{"model": "image classifier", "dataset": "retinal OCT scans (Kermany 2017)", "train_examples": 49215, "image_size": 32, "crop_scale_min": 1, "horizontal_flip": true, "color_jitter": 0.2, "targets": ["finding"], "num_classes": 4, "arch": "xception", "norm": "batchnorm", "activation": "relu", "depths": [2, 4, 4], "kernel_size": 3, "stem": "deep", "widths": [160, 320, 640], "loss": "cross_entropy", "head_dropout": 0.2, "init": "torch_default", "residual_init": "scaled_by_depth", "optimizer": "adamw", "lr": 0.0042, "beta1": 0.9, "beta2": 0.999, "eps": 1e-08, "adaptive_grad_clip": 0.05, "ema_decay": 0.995, "sam_rho": 0.1, "steps": 10600, "batch_size": 256, "epochs": 55.1, "lr_schedule": "cosine", "final_lr_fraction": 0.01, "warmup_steps": 2120, "weight_decay": 0.06}
Rows from block 5 of a small image classifier, named by matrix and row number. Rows with one number belong to one channel. Each number is 500 + 50 x the weight over its row's rms, rounded and kept within 0 to 999. All counts start at 0. Numbers have three digits each.
After each channel's rows are labels from the 100 images, of 14848, where the channel reaches its highest value: "place" is the part of the image that holds the peak. Only what is clearly more common there than usual is listed. The data: retinal OCT scans (Kermany 2017). In brackets: how many of the 100.
# convs1: first pointwise conv (model.blocks.5.convs.1.weight, 320x320x1x1), inputs 160-319
# convs3: second pointwise conv (model.blocks.5.convs.3.weight, 320x320x1x1, transposed), outputs 160-319

convs1.156:583471513501494446518482453463498528491594506497454474412545537553507535487526489512466557473539429516501487463523562548436409433525558435468497501512550514410534530563528461536521461413515462546501589416504386440471492500513488507432499545408473454459531527533487447433475418431519514545482451522503520462459467443491525571472463473481433490500489474550491542560467541555449462399474525513526553514539506523539437511471563445542476559517468462577539531626503525400546517530486622
convs3.156:460530548542536472477545433459510475490533522562470503460543488486507466533471520433508432515434475484508374601539536532614496582503393537527469505520498425496432509582478501689534516547488517532533536562476500552520523467536494548502587438514439548497438517492529550458562490410493524538532456468426502494461528466493560470462507438484490543523454459481530488450515554513471428475471553460466490479476458510467526402460580484574495552477503479441509520418630489543479492427566513
place: bottom right (39)

convs1.13:563460495475524497516508583492505549548554537494505509574486551509466470547525444492562598437465482487527508501529473495430520453498518453519564585507438467538482531519586466524506535466454480640478465450460452452493518407522483528460537525476483459601588467401403522512519533470489427488475485540512477447392454559488466607410568594543451479551500478529443435605477508460548477551433481531568430521495561341496525538429475456502522601436605483482390509546610558481473486446496475
convs3.13:587504501445425545490491455489590464467475494362434531493516411432433458488516378486521461492491588440491388587415392549435547403514489446468522451494500522510459543477466534508456455435479502448527532440410513406426429403428587461443503472467451452551445522510467557473510569391503520521420455503459543497490524509452517488474520514503494507509464534489417491516471488482506497498559430497448499518464525502514545497564489521492511517451476499548469533494467503543448599601392547
place: top left (68)

convs1.282:526417455452472495409536452465574577478499499533510517443489541494499483502502448519535512528409542516516539477493547540576490556426545500480505521493587465544571565529469444518485595507442515382476521480551541478468502451457454422482450521520595511463565527480545546587508537482637421481498478453463497681502466474534455519506524555559551491604442468479525515354524431430578489479504415538498467527514501528546591565443431465484477497520471548541473514565468534444428477407516507
convs3.282:564461573546516544474473396519490511500479433528524488450538517478557625522524639485525506485546479548490569438516455539554539474492602499472522504516438562492541495673535562503471483578530530518485530573636513446451530488570514555523413517471541521480511517541453545489509536488483603584572521646487543464467516506517416380554501463525445480516508526529470535537490527498486547476467463484541435549540548564543557514583503430571471419456445463479533522496516531490504480457501552
place: centre (26)

convs1.182:461521500470404482595481585643488446578543431474433504488532510518493484449533473465512529480519485530566481538564521507412456459505484474509512534375447490398543540521446473509467513505437522518487504552494530622474407598518492533503493507429471490550470412525484500486491512525527544489477505515492482423518522393397488472495521511502447506509447527491500468575506546655474467557540438513441597569486522607527411456493514485570517550578528466605476470487476516548525497567497426
convs3.182:529570441462555568586504544534577428523502562566493442479607580468594478471485440487526592466531526516491509529543558484471476504511455478478492611522551519464434530582588598516518506564450560507544489509530513546511535540429465613537452515574471530503495494445620489466508581512618563390490488491434523523506516520491560494619488621444584511514545551499528450477491503526549497486601523384567483537516516494507550467503462439568499541561504492576586539507473513485527447523518581
place: middle left (39); centre (26)

convs1.316:576481544465451514508496440449531618550432510489466501503455467482473464571479484554631551583504567506476406451504492520460521482580488589467423507509468526454528383590545472479478393524500532356534561470551605527533514548484489543547452495446457526423546488598471561527521495467545496507504483488440496533492409449456468443436525478445545495516527531431511603526504531367522413524455496506516435445444582470548479448515495448453489600562545499452388518545520447439572526432499490
convs3.316:524497474500583504511509453478434422467476509515472462481593574376554499499555334500538417505530451568541383511514529455590454586505521584542514384540518457511463533583538469504520553526493553429547525493476507533462528579542466575502460553484416581482485504450452484464536483558490473576455435344490511551459531509528519449504481475481485519465542473489458537410518522596464409506467515516456516477463502479544485469489528438560514563472471481586445459509526473587506520527538524
place: bottom left (64)

convs1.225:391437514498564582523433434499512533467501561498470549523499526484540524448482547520434500629589549488492545485528479469491454583447474462581474478442464449595491437466558461480531537521497488529461572554524422587463576521458483510516501508607598540504474401426430461509448495506479429500450508512546500465502515330483513511397513572393497482547375491613468465627463431497442494501452457481523563525525547472558475499476561579592461475542500513507475480481483534482523497584452519
convs3.225:609403510530584469566458441506397539580534572536547525561501402389514490542569439491550531523515446522544523429406515471515561436473467534498504488508549573446495514496445474438511468530566509496442444508505520566498558472495537560543531476557496519506527528489513465473485558437531503459499542526514519509459430473439425444501553532436551540519460483480516526396558486487607469542570474520575548521554461531493465501530518455539517498525529402548438513496495566527595506397437528
place: centre (42)

convs1.235:514456428448413491503551486463508494516488541496410546611488456532492513512388524559468499480544555494483448534541508481441508539600487431541455522555566543411402534482472460487369506432437569490559458503531482521511468423448500481456426514438481548508520494413520402469505463548509553498499458504476525389457435532498477493470464523497467519575394430484501513499448530554522536616506469491393514517534432479552592490591413482514475481474499552455499528481368533478511556531497494
convs3.235:500578344536435545530490427480525537521441497496504511482524555444398471489501507464502499483437596507487439627479449455505530485543561482486584558488451498467513499455398421542541518591514478433574448445519487415567553538468477531574504516526402490521511514416451424546506489450543552449528538408550492498600531490490535454547522464454575508453520434497469428457479376475519493511439536515406559454520486451546510554482425544553481501419526535457520514458542508459399483424445469
place: middle left (25)

convs1.180:522451553436538467485540503488417459501553482601558489402459500554520517520486549575359490509521550479559484542499520509554447455516545486496523407447546566500509466654486426504517509550512540527532589482533531589527502445528558425563528512513432479578435494568603562433456453493520526456435526495491485512477618453416511532493513492526540427546446564553509529464466557459392498525474508532498456552486414593546550427498478450479525499498444515514575457515568455553486501470576471
convs3.180:448533523499517507519444368435418549500439442444494494487478460524468476558481421471447494491521408521529446503471402566408538450537524469479536518448439475504498384557468508558497487463523463509442508424506535376445538500554521480459593450534516441493474484541467481489527477420454538505546494542449534464511573488448478427419490466521443488497480479500426498525473446414474461429543450431514414566468608555525559482540499501513508571495523440460473509398522427472485566536438555
place: centre (30)

convs1.71:503480493531504441555492491680499491495546477525482501380544518530528517429483469505545510492531431464616475543509479469434492430520468499508495514502427444457486485511481448522457528469452483512501509459583540496428587488588498516522526490469503407520453469471493505477436543463481560479488518516525518525674462397411464441563566509526509482505506487469466442544493552597539528546529468455471550503535486532489537480469560477518591571449496498450531452547588465482543513569538452
convs3.71:482443415517406411457484487544446508477535412422511516497379381536451498543484533529484429505467441503510494497417453395503490420485544541506528446518446459487541486433476454412522544447510462421476489486503493466442438429503513427435462522461511540512461554440409463496486417539412480616465514485522463536527288470511419528399508392481479464467485503493508546455498497551431540548427473597379515485495521451491402550510529515451545428446495532470489460552540505502446468522491449
place: middle left (32)

convs1.293:466502505516471478488578570543501394522486449507467524454533530499461516567467518426495482544452477547525452479510450480507483429502460497546457447441465573557540465525493505405438521533485434493462497520486551519510506606427489546474478538338398481508579493461508398520464518505596455374464466552502487558439555468481550519444415480528514551506449536539522476579526512556491467552528516543541637560537528531508500541536491486480452509559498427496406482470488473549519521596577470
convs3.293:477449462539552528491456514452573551515580595489448558530411475510456518522490450517459437501522424446522519487461444505460480494467413500537501483490551479496566443487486435493506487377547492520464493464570510530481456439589496501472531462517481423480475517544430380485490446503489447483504574500489562484487599468565442420493481387542484459511463504522517496428536499461460538466526441647431474505532512522503449511601560534398481390399547491426436517492560432443531574505470448
place: bottom centre (28)

convs1.314:534538500538574493504515487627455476529523551426564508413537418501511486530490467473506527488544488466548406498452491404560495449495482527486471543493503400615476388486439445539490519483514544450408547515528462513531515449498493515581516492489492485439482537537475485558552606467532472448482482558479566431457470407442550559467476457508543490458523474497490513504490551464494490555487517505497598475472518576575514480513562501515513527518533501419471517515505571470573547497545513
convs3.314:515479502544454468420437447530493442519549485492443539476479457610482480530517464492550428508458555478527515541458439369590515509503531574514555515559503461491535550495421473477531567544561518483558528462460502467429468498414481440425413490565517560555433534429430496461526461514437479621483430445458463525496438498543487501447542534457538437473518477482489516475502516649463472483405508550378495508452526472484507586471635439560551456481479490457439508496500464464384551540505491
place: middle left (34)

convs1.239:531493498497499509497477571430504400539599444513446479608498554507528504538483482533543645485459495534469539513514507508512456517442520551341493514551430536538481503436508452479555488541568515545476479503514530453501411490463538497484566552522541586432566599483522494440529479404520432565464466529504546502404482433421505547529534507540572457592469558501455579510430536531474488492564508550507513449509449452504508519491522534552460596577481534478381509409537492458523515517544548
convs3.239:505474508476449551545534487481472542484458447437550441506479443473529405489514598494514489469528497516498458505376458429458495380502608442469486574466530484494462486444554567491506462531466454379534495365466518411423549429497510430473432535406441456508438487492512459531427625474485547539477484485494494532556486507494474590531517474544531538478484548461450426457416507463555462460437414492465488506483487472620493557424488553470515439490485519593489503560391448538414549541410567
place: bottom centre (37); top centre (26)

convs1.22:495393561528452427491509520500472506537410609467508564506455457467590500535505507412581502416457527475565529452541509471420582448547495526511486535556571512410439473503476499472482470498564498326539531556511609539511481434525520487538514481485562502559437570501476547499593468512488499545431561455534548536454614535542540548489469425467494473480598575443563472552484528461547563500519596523511475547487452500491470516567483457451502537467527535471490414557446498515440453527415472
convs3.22:573510536561575509451524491575523555541484603494626554520516447567476560539493474543494611532529483508516542540489527436525493527473564538525530566487489542470601570505531417459470565455584547475512510473467495553497537501510514519510433484493430468540603525456511522543515539437513495533513553498563476541514525475488516468594535507535536478498511203526527596556477524587523627515539545507558505530495541458454435542540562517599550419500496485515477503512488564406499532460405502
place: centre (54)

convs1.8:576540557513442517483459411508453598569481492453539514487486448653457435476541481451646453455466494503454510532530495429440534505521507499437530505530523543535454479469395539447478478488523485572538432482476540522472493587400507558559418524535497452485489544530522505577596442495478421508565503445381486502537472572545534499599444465579472522538543509449513541489451481484475605574504433485465544505502477520494427524496484477510525386397477456422538545552532539460419429561482512
convs3.8:515426492495539425471426591521496490506579501450470453531515532485490409514521415482519553507407418508450479473416467455596522436478526500488469545488511505554562487485560437499477523465372482557475520465447528488444475444512450475523425518491524448506530449528516393530472513574482566512492516397577466514493548494536519399566498560569461485482490430497410495397538453502570513517410416439525483493450547508450507455449548515516490471436461518481477500425593461465506452459441500
place: middle left (29)

convs1.23:500519575539463548429593481440526348474508529470498465521433460495498517560441453515531489494540592513449447460538380543528559554494493476448522467400558583510447594587501525539535579525535563536505444498468560406454581512464552517535434538482455436497521476412506612426504609405496481491515512469489568518342494492474499486554451489524402472547506561435496462524478417429492502564528553502476484539550404552508534531553526600513461503476391487508430574430535471506461480506363453
convs3.23:579391537500476497547466449586508433457594477413514480510502484488529573540497515486476473553481468534532492498491510403628516468492502472451451464517531511524515524528525603514480493460558546557451496497375489476420427489486466430437460530475568559511513543420519506408442538478492510571504512489412488460495533497511501551535522457469424530456503453455500498470502508561514559474539426489502475524500412438451404460504609448459540585427456554538484501502623532505411513511520536
place: bottom centre (38); bottom right (32)

convs1.169:442551640473522552438505432444590537414526498424502506474526497514571496414416434559354455426500596465545481552517477458500518578480533506451494600574482470495498533478556455527493465454469456543456601504527436476569427449492528513449422482510544444467491498463562528527538504426536520491457500540538483483499519462494543542586525497508607395595556528590496536550438566475467480510516473424471516475508467515463521458456476520519542488419530525567474485561615461512479499486444541
convs3.169:529413583577478476463484535540500529469504512475306486549509513544531593491521542487532523487515507463493521463528486491446450547543551526491534370510526490520553551547552468518387483584554610465507503472531487507464519461559463423469590558453469517518477522564503533523465511547451557495532467574456320423409460513469488371543537568505479422508494529505436538532544477555516501507523504494575505577526551538428361527535543486478508439461447478530468498595451577544624542468478526
place: top right (39)

convs1.164:553491511526494489458525525564533568478477525530523668414503562485430506480573483464463557529446404498521482500540483455577541505460565528538423555461487521487572511544495522537436540541480492446498542540492495479467586405437501536476493533536543502412572560474449474540454556486477443500433428498495505444556511552578508477478565475586491503537399448476515545458503489427535516490457420486517442522491499478519574494474489480494472556559521463576431576625539483491506567626459475
convs3.164:406507542554513425453495484519436431494431679456400534512509478558451448555447391494506457532473496414490503551484469432504472498498538522509507453516516476434464464419469557509444572476502560544496509488618503581432517487493492490473552487547495580521497517391514330451454482535480476483510515450395489605449441448471539479534480512451498397506531445482540524436513517577444533481547580525455493531483539577355507449530525430428555568491482488465474516486552484434546556473540502
place: bottom right (43); bottom centre (31)

convs1.80:550513616517378490444506457464434553477634438505446503432426536451463491543434565485450499470573504542472464543497449574516524515436427462489405487568476490463481430463480475399468457562459605431502445570438502430564482435529502495467549542481534527485597604572517509486558468639470475489569511511474552541507496557574509467474532399508496495552486509494442528501491427562518503538552525455486538599494466517489512488546496397489459495502411510513465419447497474500517536490448500
convs3.80:514507512510473515442557484530491521491494439481482510500605437402496463466436578464453513483473494493518394548471453483504449477536477534463437438513575425408542497477443442456536492555530571500560471490387516501427616465448538564499440484528391547509517503502410538493451460509555534493465477535476473491527441469450519569514474517419514414490430503454590490543459528559432460566572507431399546481476478492556488435500529483462509611562490506431571474457488570532518591444415496
place: middle right (35)

convs1.65:497495351546504474562451469456452505531566613498421492532495561471499507470504528477500516417437484560541474507508524541521501524455574521523520464453585552426525470513493438450524492530556450558474430530517420516477401527474523488477538547545526489597501499465443452562542537552472493495480485499418448505434410463630577441492527460513479546512533465524469476489492471438478496463556447553487489537532489542529372527482563419503464540509517513497615437596549467501513500479461505
convs3.65:459527528482583509550567553426502535501449484641500456418608518489571608524449560477452552494556525510484556547516450472561464574506560466497492490475515552549530468536523544360529469488467608588476499556523471638531534503534509603551515481500450490495596500470485399560498527589482447408596556488478598516479519481525509502497511527431484471556498459505573488472419528525494526546554501519498520483456444525425503566566390467480490558541509534485521464514670438446569455491507547
place: top centre (55)

convs1.309:537522609599539445485501473493574499494560470530559498610600496481507506495530437523498538504452505493509405458548504473529605479491539443515502466497524550541516473516537516552507453494576468466685458510421514496491547400498505528506524482495454498482574533450472485432480387481555489528498468513479445531481440501587529472481579478546436489507428499486484554584429518453507518549497481493499497512533507412532522538452534534523488549448561489496547496666520533478560474400470443
convs3.309:536495532514541504472468460523410501539576421473609508598458418417619495523461450403528467513554411557540350596367488526479499394477597493458545534504543514577487397467557507496443542450557452541490546519435508440432529539472560421427602479484536461486520499527547577575471563456483590506479462548530449488442486510518481545407479495549452530526445583509455508582509494489456538500501394508514467496545517467534478490431558492489508454422535537602468485538536480515423541541537465
place: bottom left (50)

convs1.33:527505580546497540477490534458535510521528495551541544515504431525493479494448491496483537508548492533500590526499476518533530551500532536445436531479501453454497428552420454353519464500546501516536553515549427504526472494450484537517564514505478597502603506498496569689433566533508454549548509533470524442510546580489380487520497337476499471441621522453521598492438529484453517490472549511536526533518495536481475490490542458487518570407537594522580476577431476535474476459438477
convs3.33:377569432602497535488515584434517477430403455490458476469419512526509545513486529512536473508599438465532522526484491458515517542516524511516481538489476411386374491484523543500522523488431523535507505437563468546557407575501494484425463471423388505507473473452519504448536478518476440445548599406446395535429496486499581430490459449450482502518528415431568414511456520468524477639523482422553526442463519580474562592556544405523511509420510564559449523527518408538481442479543488
place: top right (54)

convs1.145:607526551546520446485533559450535506490588586534544460464552550460475490592488484551526577441464550458427430444511429462522484468401560514505512480551505524568463528511537519406472482524545515477470502444506402478516540476416431489521518523582490542489606488564414482519520595519544457547524442523509524403537418547471502382456473574489432526493580459534480449430459526418489527539514552513513488501584505451584453421493495493491531545465517518581599508555473495432537517443573515
convs3.145:444554380479515487505521627464469371477474501513525448466464482458474492553388561504480504545540501489483420563532454440539464561523573500507427516481578485447483557484473440512543455470432457411471521465610492632518428455470488546496437455557488499484475475463550480521501427484495424496559565391493516556404544540549499463525465440476560446494474557507522438515432564540450515533453553528483492502518478481379440481518482467475484502509506473491459497518548514465458460470447456
place: top left (70)

convs1.47:493495592574450526474457447500445487517508506522454512483421435478438474516487513519458578472546510516385446506522519474500464454530536543515442487587509405571617472499531521388547496487498520437579632415494503441520454533564489443498483485455517578415467547483559446557496563459494496442442500532509443469501410504566492426617421555489490470533373484497459538472543551434527499505488496597522523470634434479475516514542477425505518516493449464555576517521443508444502462422551550
convs3.47:495570442549461437358562505379525421449476430488377498497533508528460516479512552479582481488497487533560499499563421396534458511469474496525527525502565495450426502564477434482462531513536516464448542467468513510518509595530487549437546480532459459506484482429439463421467471472506454440424447553423551512418403522514542542528511453518460503566469450448543469385530444431438488489476564441401474457436459553447488483518564447467491532573445423431466463457503509536455503458440529
place: middle right (39)

convs1.246:540519505477445450467481447464541518449494599498405548586470506488502491606393483468495577504587533485528558432437457559469505531541522520607553585497526523482530591491583487395470474466573527477472381521565479451524488517484508464477504498515407607456531427563492538485529618447493528520491483518468563460482506582412449516409504478525471500559470566455518492455431417543592553525394444518452408440416507408624504523573492384530489471563467493490471475481425427498537417511566476
convs3.246:445476515614515465455424467560532455514543450546479512470471561582486453531503489525464441497486565452523426507522559406479472486517462502532528376543567517550488602481470444490547585494457528468467598504471497490538436571458487531491458462508483642493475545482445475499582390498490548501479526363543515492527504477477550480596435427419530450529548531482534579543540500514470472477469564553473576497499412433402490422521507507518519531487439444334542474532500513526528417526564519
place: bottom centre (42)

convs1.10:491503460474593506426494507426507476494462560481537547495431453497541514513429610483542463543497591447484403488541439512509515426498516511515607448534470521598503490470557437541419495483516439542441511534467486451551409421550494475506552525479516508436542495516517429417503498395493477620538466549505495441494441392480540487540562556400559512472372469462543440491467475502525447434496473511495560514394467508448624522486480426587473520474493444549441535550462446473546395560437533
convs3.10:489460600500439459511493469478602491480454506495518437414620535516482432490498517501469513503477382570522498444358448413490455529520512482519408530515553447457480467489522430503564475492512516434529524494489510435437585421494523470512484450408503419452462503493546399518426533514506493540458465493583529491548487498507472481565489562465528583424509457421477472425444494462502516546489396509500540497403459410554484604510516521389528509541485559533544503516424387462536497498460483
place: top centre (49)