Weights of a small image classifier: 10600 steps.
Rows from block 6, named by matrix and row number. Each number is 500 + 25 x the weight over its row's rms, rounded and kept within 0 to 999. All counts start at 0. Numbers have three digits each. After the name is the row's rms in percent of the matrix's.
# convs2: second depthwise 3x3 conv (model.blocks.6.convs.2.weight, 640x1x3x3), a 3x3 kernel
convs2.86 097:449477517476504536511512492
convs2.87 150:522466494468482504525535473
convs2.88 109:488525549517481462494495482
convs2.89 115:456509535490496519506542489
convs2.90 104:493485487516491462551499472
convs2.91 085:470470503501504464548513491
convs2.92 077:496529483529484547467507500
convs2.93 109:508519522516518496544533533
convs2.94 099:497486537502498438508508501
convs2.95 111:501511487516521544478455484
convs2.96 130:486530496510511519526494443
convs2.97 103:539501495541515463495528499
convs2.98 076:497501492502489462463456474
convs2.99 051:494488513494515545543531486
convs2.100 104:477475502509502507493553461
convs2.101 094:529527540477478516512469502
convs2.102 089:447481471487489526490480489
convs2.103 081:515518550474518507464509514
convs2.104 119:469460537528495479517489507
convs2.105 082:467477530457476495511488480
convs2.106 090:492455515512530489508514457
convs2.107 089:467479471496474509484472462
convs2.108 093:507460499478463487470504468
convs2.109 082:502526534504465470538494508
convs2.110 099:534512520505458502532523525
convs2.111 103:539467499476495529518529481
convs2.112 103:468508541476487474521530512
convs2.113 101:530533516496468500523507542
convs2.114 120:469491507542509464533501516
convs2.115 142:512518482511514542483457524
convs2.116 091:487531519474491545525517519
convs2.117 104:466515534456493477497477492
convs2.118 131:545479481468512519469489485
convs2.119 072:496534551525522513509516514
convs2.120 123:527475472511526534464486491
convs2.121 086:473504520524522511539541495
convs2.122 074:469504483527538505478470473
convs2.123 058:530549465507469501500498507
convs2.124 080:455484510496516535536496480
convs2.125 084:545511510475525515475466489
convs2.126 119:519533459508501520486482539
convs2.127 081:526499464492511490556516500
convs2.128 120:454514497533480469505526489
convs2.129 111:476498516477483521458515540
convs2.130 098:512527535494516507522467539
convs2.131 138:520472501526480522554496502
convs2.132 076:498499454479490463470478487
convs2.133 081:473513526531476494497533463
convs2.134 102:468482474533513472534495481
convs2.135 064:550488459497505492470492515
convs2.136 089:523521505473474509510512554
convs2.137 107:493478496544522481534520527
convs2.138 125:534497482539467468478508502
convs2.139 090:553461498488472511486507495
convs2.140 114:489503514534528478473470466
convs2.141 104:465533469535489493505518523
convs2.142 099:545503457531495499511512480
convs2.143 053:513506466504487462462500466
convs2.144 111:478536523482529460487518494
convs2.145 043:520561493506527498524490502
convs2.146 098:514538521544513514521472493
convs2.147 112:465486487476460460497486494
convs2.148 120:515499503491507489562478471
convs2.149 093:543498474455481477506495485
convs2.150 088:493532483496478457507512541
convs2.151 113:509504534462450496483507503
convs2.152 110:461537467509506498519468515
convs2.153 066:509456499523538517512524524
convs2.154 116:522488506550509531535500513
convs2.155 112:460509512449519512474498491
convs2.156 087:489499546461506520524525484
convs2.157 082:520495473485496482549469476
convs2.158 095:466499480486499467465487462
convs2.159 094:507506464441484498491498522
convs2.160 098:469480486461514471465488493
convs2.161 170:528479520535480524534475498
convs2.162 094:518469502540508470465522506
convs2.163 115:483533479463503482523539495
convs2.164 100:548512497523473467496512474
convs2.165 091:507515503538520522531527536
convs2.166 088:501524485507481527532450492
convs2.167 081:496492446536487524513504482
convs2.168 101:471443502503518504498533492
convs2.169 074:521498537513487503478455470
convs2.170 074:489480484471462467497476470
convs2.171 090:473512505478473471537537495
convs2.172 109:532505474517470526455494507
convs2.173 073:467489524523493473523544488
convs2.174 117:518491524462507493465510458
convs2.175 094:484514529456494494452495496
convs2.176 078:468525460495515523493538491
convs2.177 079:499481472480515458542504516
convs2.178 070:522514501530523469530483463
convs2.179 066:471512459521530538488504492
convs2.180 101:502500493519515498462545462
convs2.181 116:477510533471504539464517500
convs2.182 088:488479472481540475536482494
convs2.183 074:537508495485501500449467515
convs2.184 121:519523537513475524540498522
convs2.185 096:532481509481465518488463473
convs2.186 110:539502459497534503478474504
convs2.187 096:541526500545522516501519487
convs2.188 130:537502516496468529517487541
convs2.189 098:463462499519500536530486491
convs2.190 121:478537485455489530477500501
convs2.191 087:537512495525526465477528518
convs2.192 060:455515538522506487469493514
convs2.193 104:462531522462470491486511507
convs2.194 135:534501492515492479468513450
convs2.195 108:514502516477460456484489474
convs2.196 097:497497505503536536458509535
convs2.197 074:548516501503515530479534520
convs2.198 094:504513502539522539524536504
convs2.199 064:528525469460496485487479527
convs2.200 092:487544509519484462473507525
convs2.201 105:525470477518485514528455496
convs2.202 123:488469516533525483534517471
convs2.203 084:468489480485517477498543466
convs2.204 093:483463466494516476510494457
convs2.205 061:463476509453517511483508527
convs2.206 107:516490519535514472509533461
convs2.207 104:469476452520510528488497481
convs2.208 136:525457540532488498497483511
convs2.209 052:539481463478505488534521494
convs2.210 100:440500513529496513486495525
convs2.211 094:500522494514539517522551497
convs2.212 070:519487489492466464538497468
convs2.213 094:520497474515520473536486459
convs2.214 127:535480467476511492460518517
convs2.215 067:466488462480496500456503476
convs2.216 122:474525473494486509554490482
convs2.217 082:487466538523528498483531517
convs2.218 108:488525523543513534521516522
convs2.219 115:488476537507522485469523463
convs2.220 095:520549493466471481490488514
convs2.221 093:468490483503518550479517527
convs2.222 089:517504554455487490505491499
convs2.223 102:488483486505503505449478543
convs2.224 135:539472451475491503496490510
convs2.225 091:503521513457492488451480487
convs2.226 137:508485523464492540525502465
convs2.227 105:556519508469495522497524501
convs2.228 077:491470516469512528475478462
convs2.229 092:456515536472493524525513505
convs2.230 109:455498492464472510512507534
convs2.231 097:499459506464498491514523543
convs2.232 094:466474544506540511490494501
convs2.233 122:546477463495496521476477503
convs2.234 104:524547458486511503527499491
convs2.235 098:509504502496463454465485475
convs2.236 101:533494450479508533511503483
convs2.237 107:483549466506532481503495481
convs2.238 094:504522524510516555471485492
convs2.239 077:451481468472484485496478505
convs2.240 085:536504510517491521463540480
convs2.241 078:546522490515535511520514472
convs2.242 126:512500480534493478460497542
convs2.243 107:481518447524519509501503466
convs2.244 133:534520523516502497458481465
convs2.245 094:500486507475457454507500474
convs2.246 098:505516475494468486526547524
convs2.247 087:487524507462528516504453490
convs2.248 099:478479493523470466463516520
convs2.249 072:458531486474473490521504473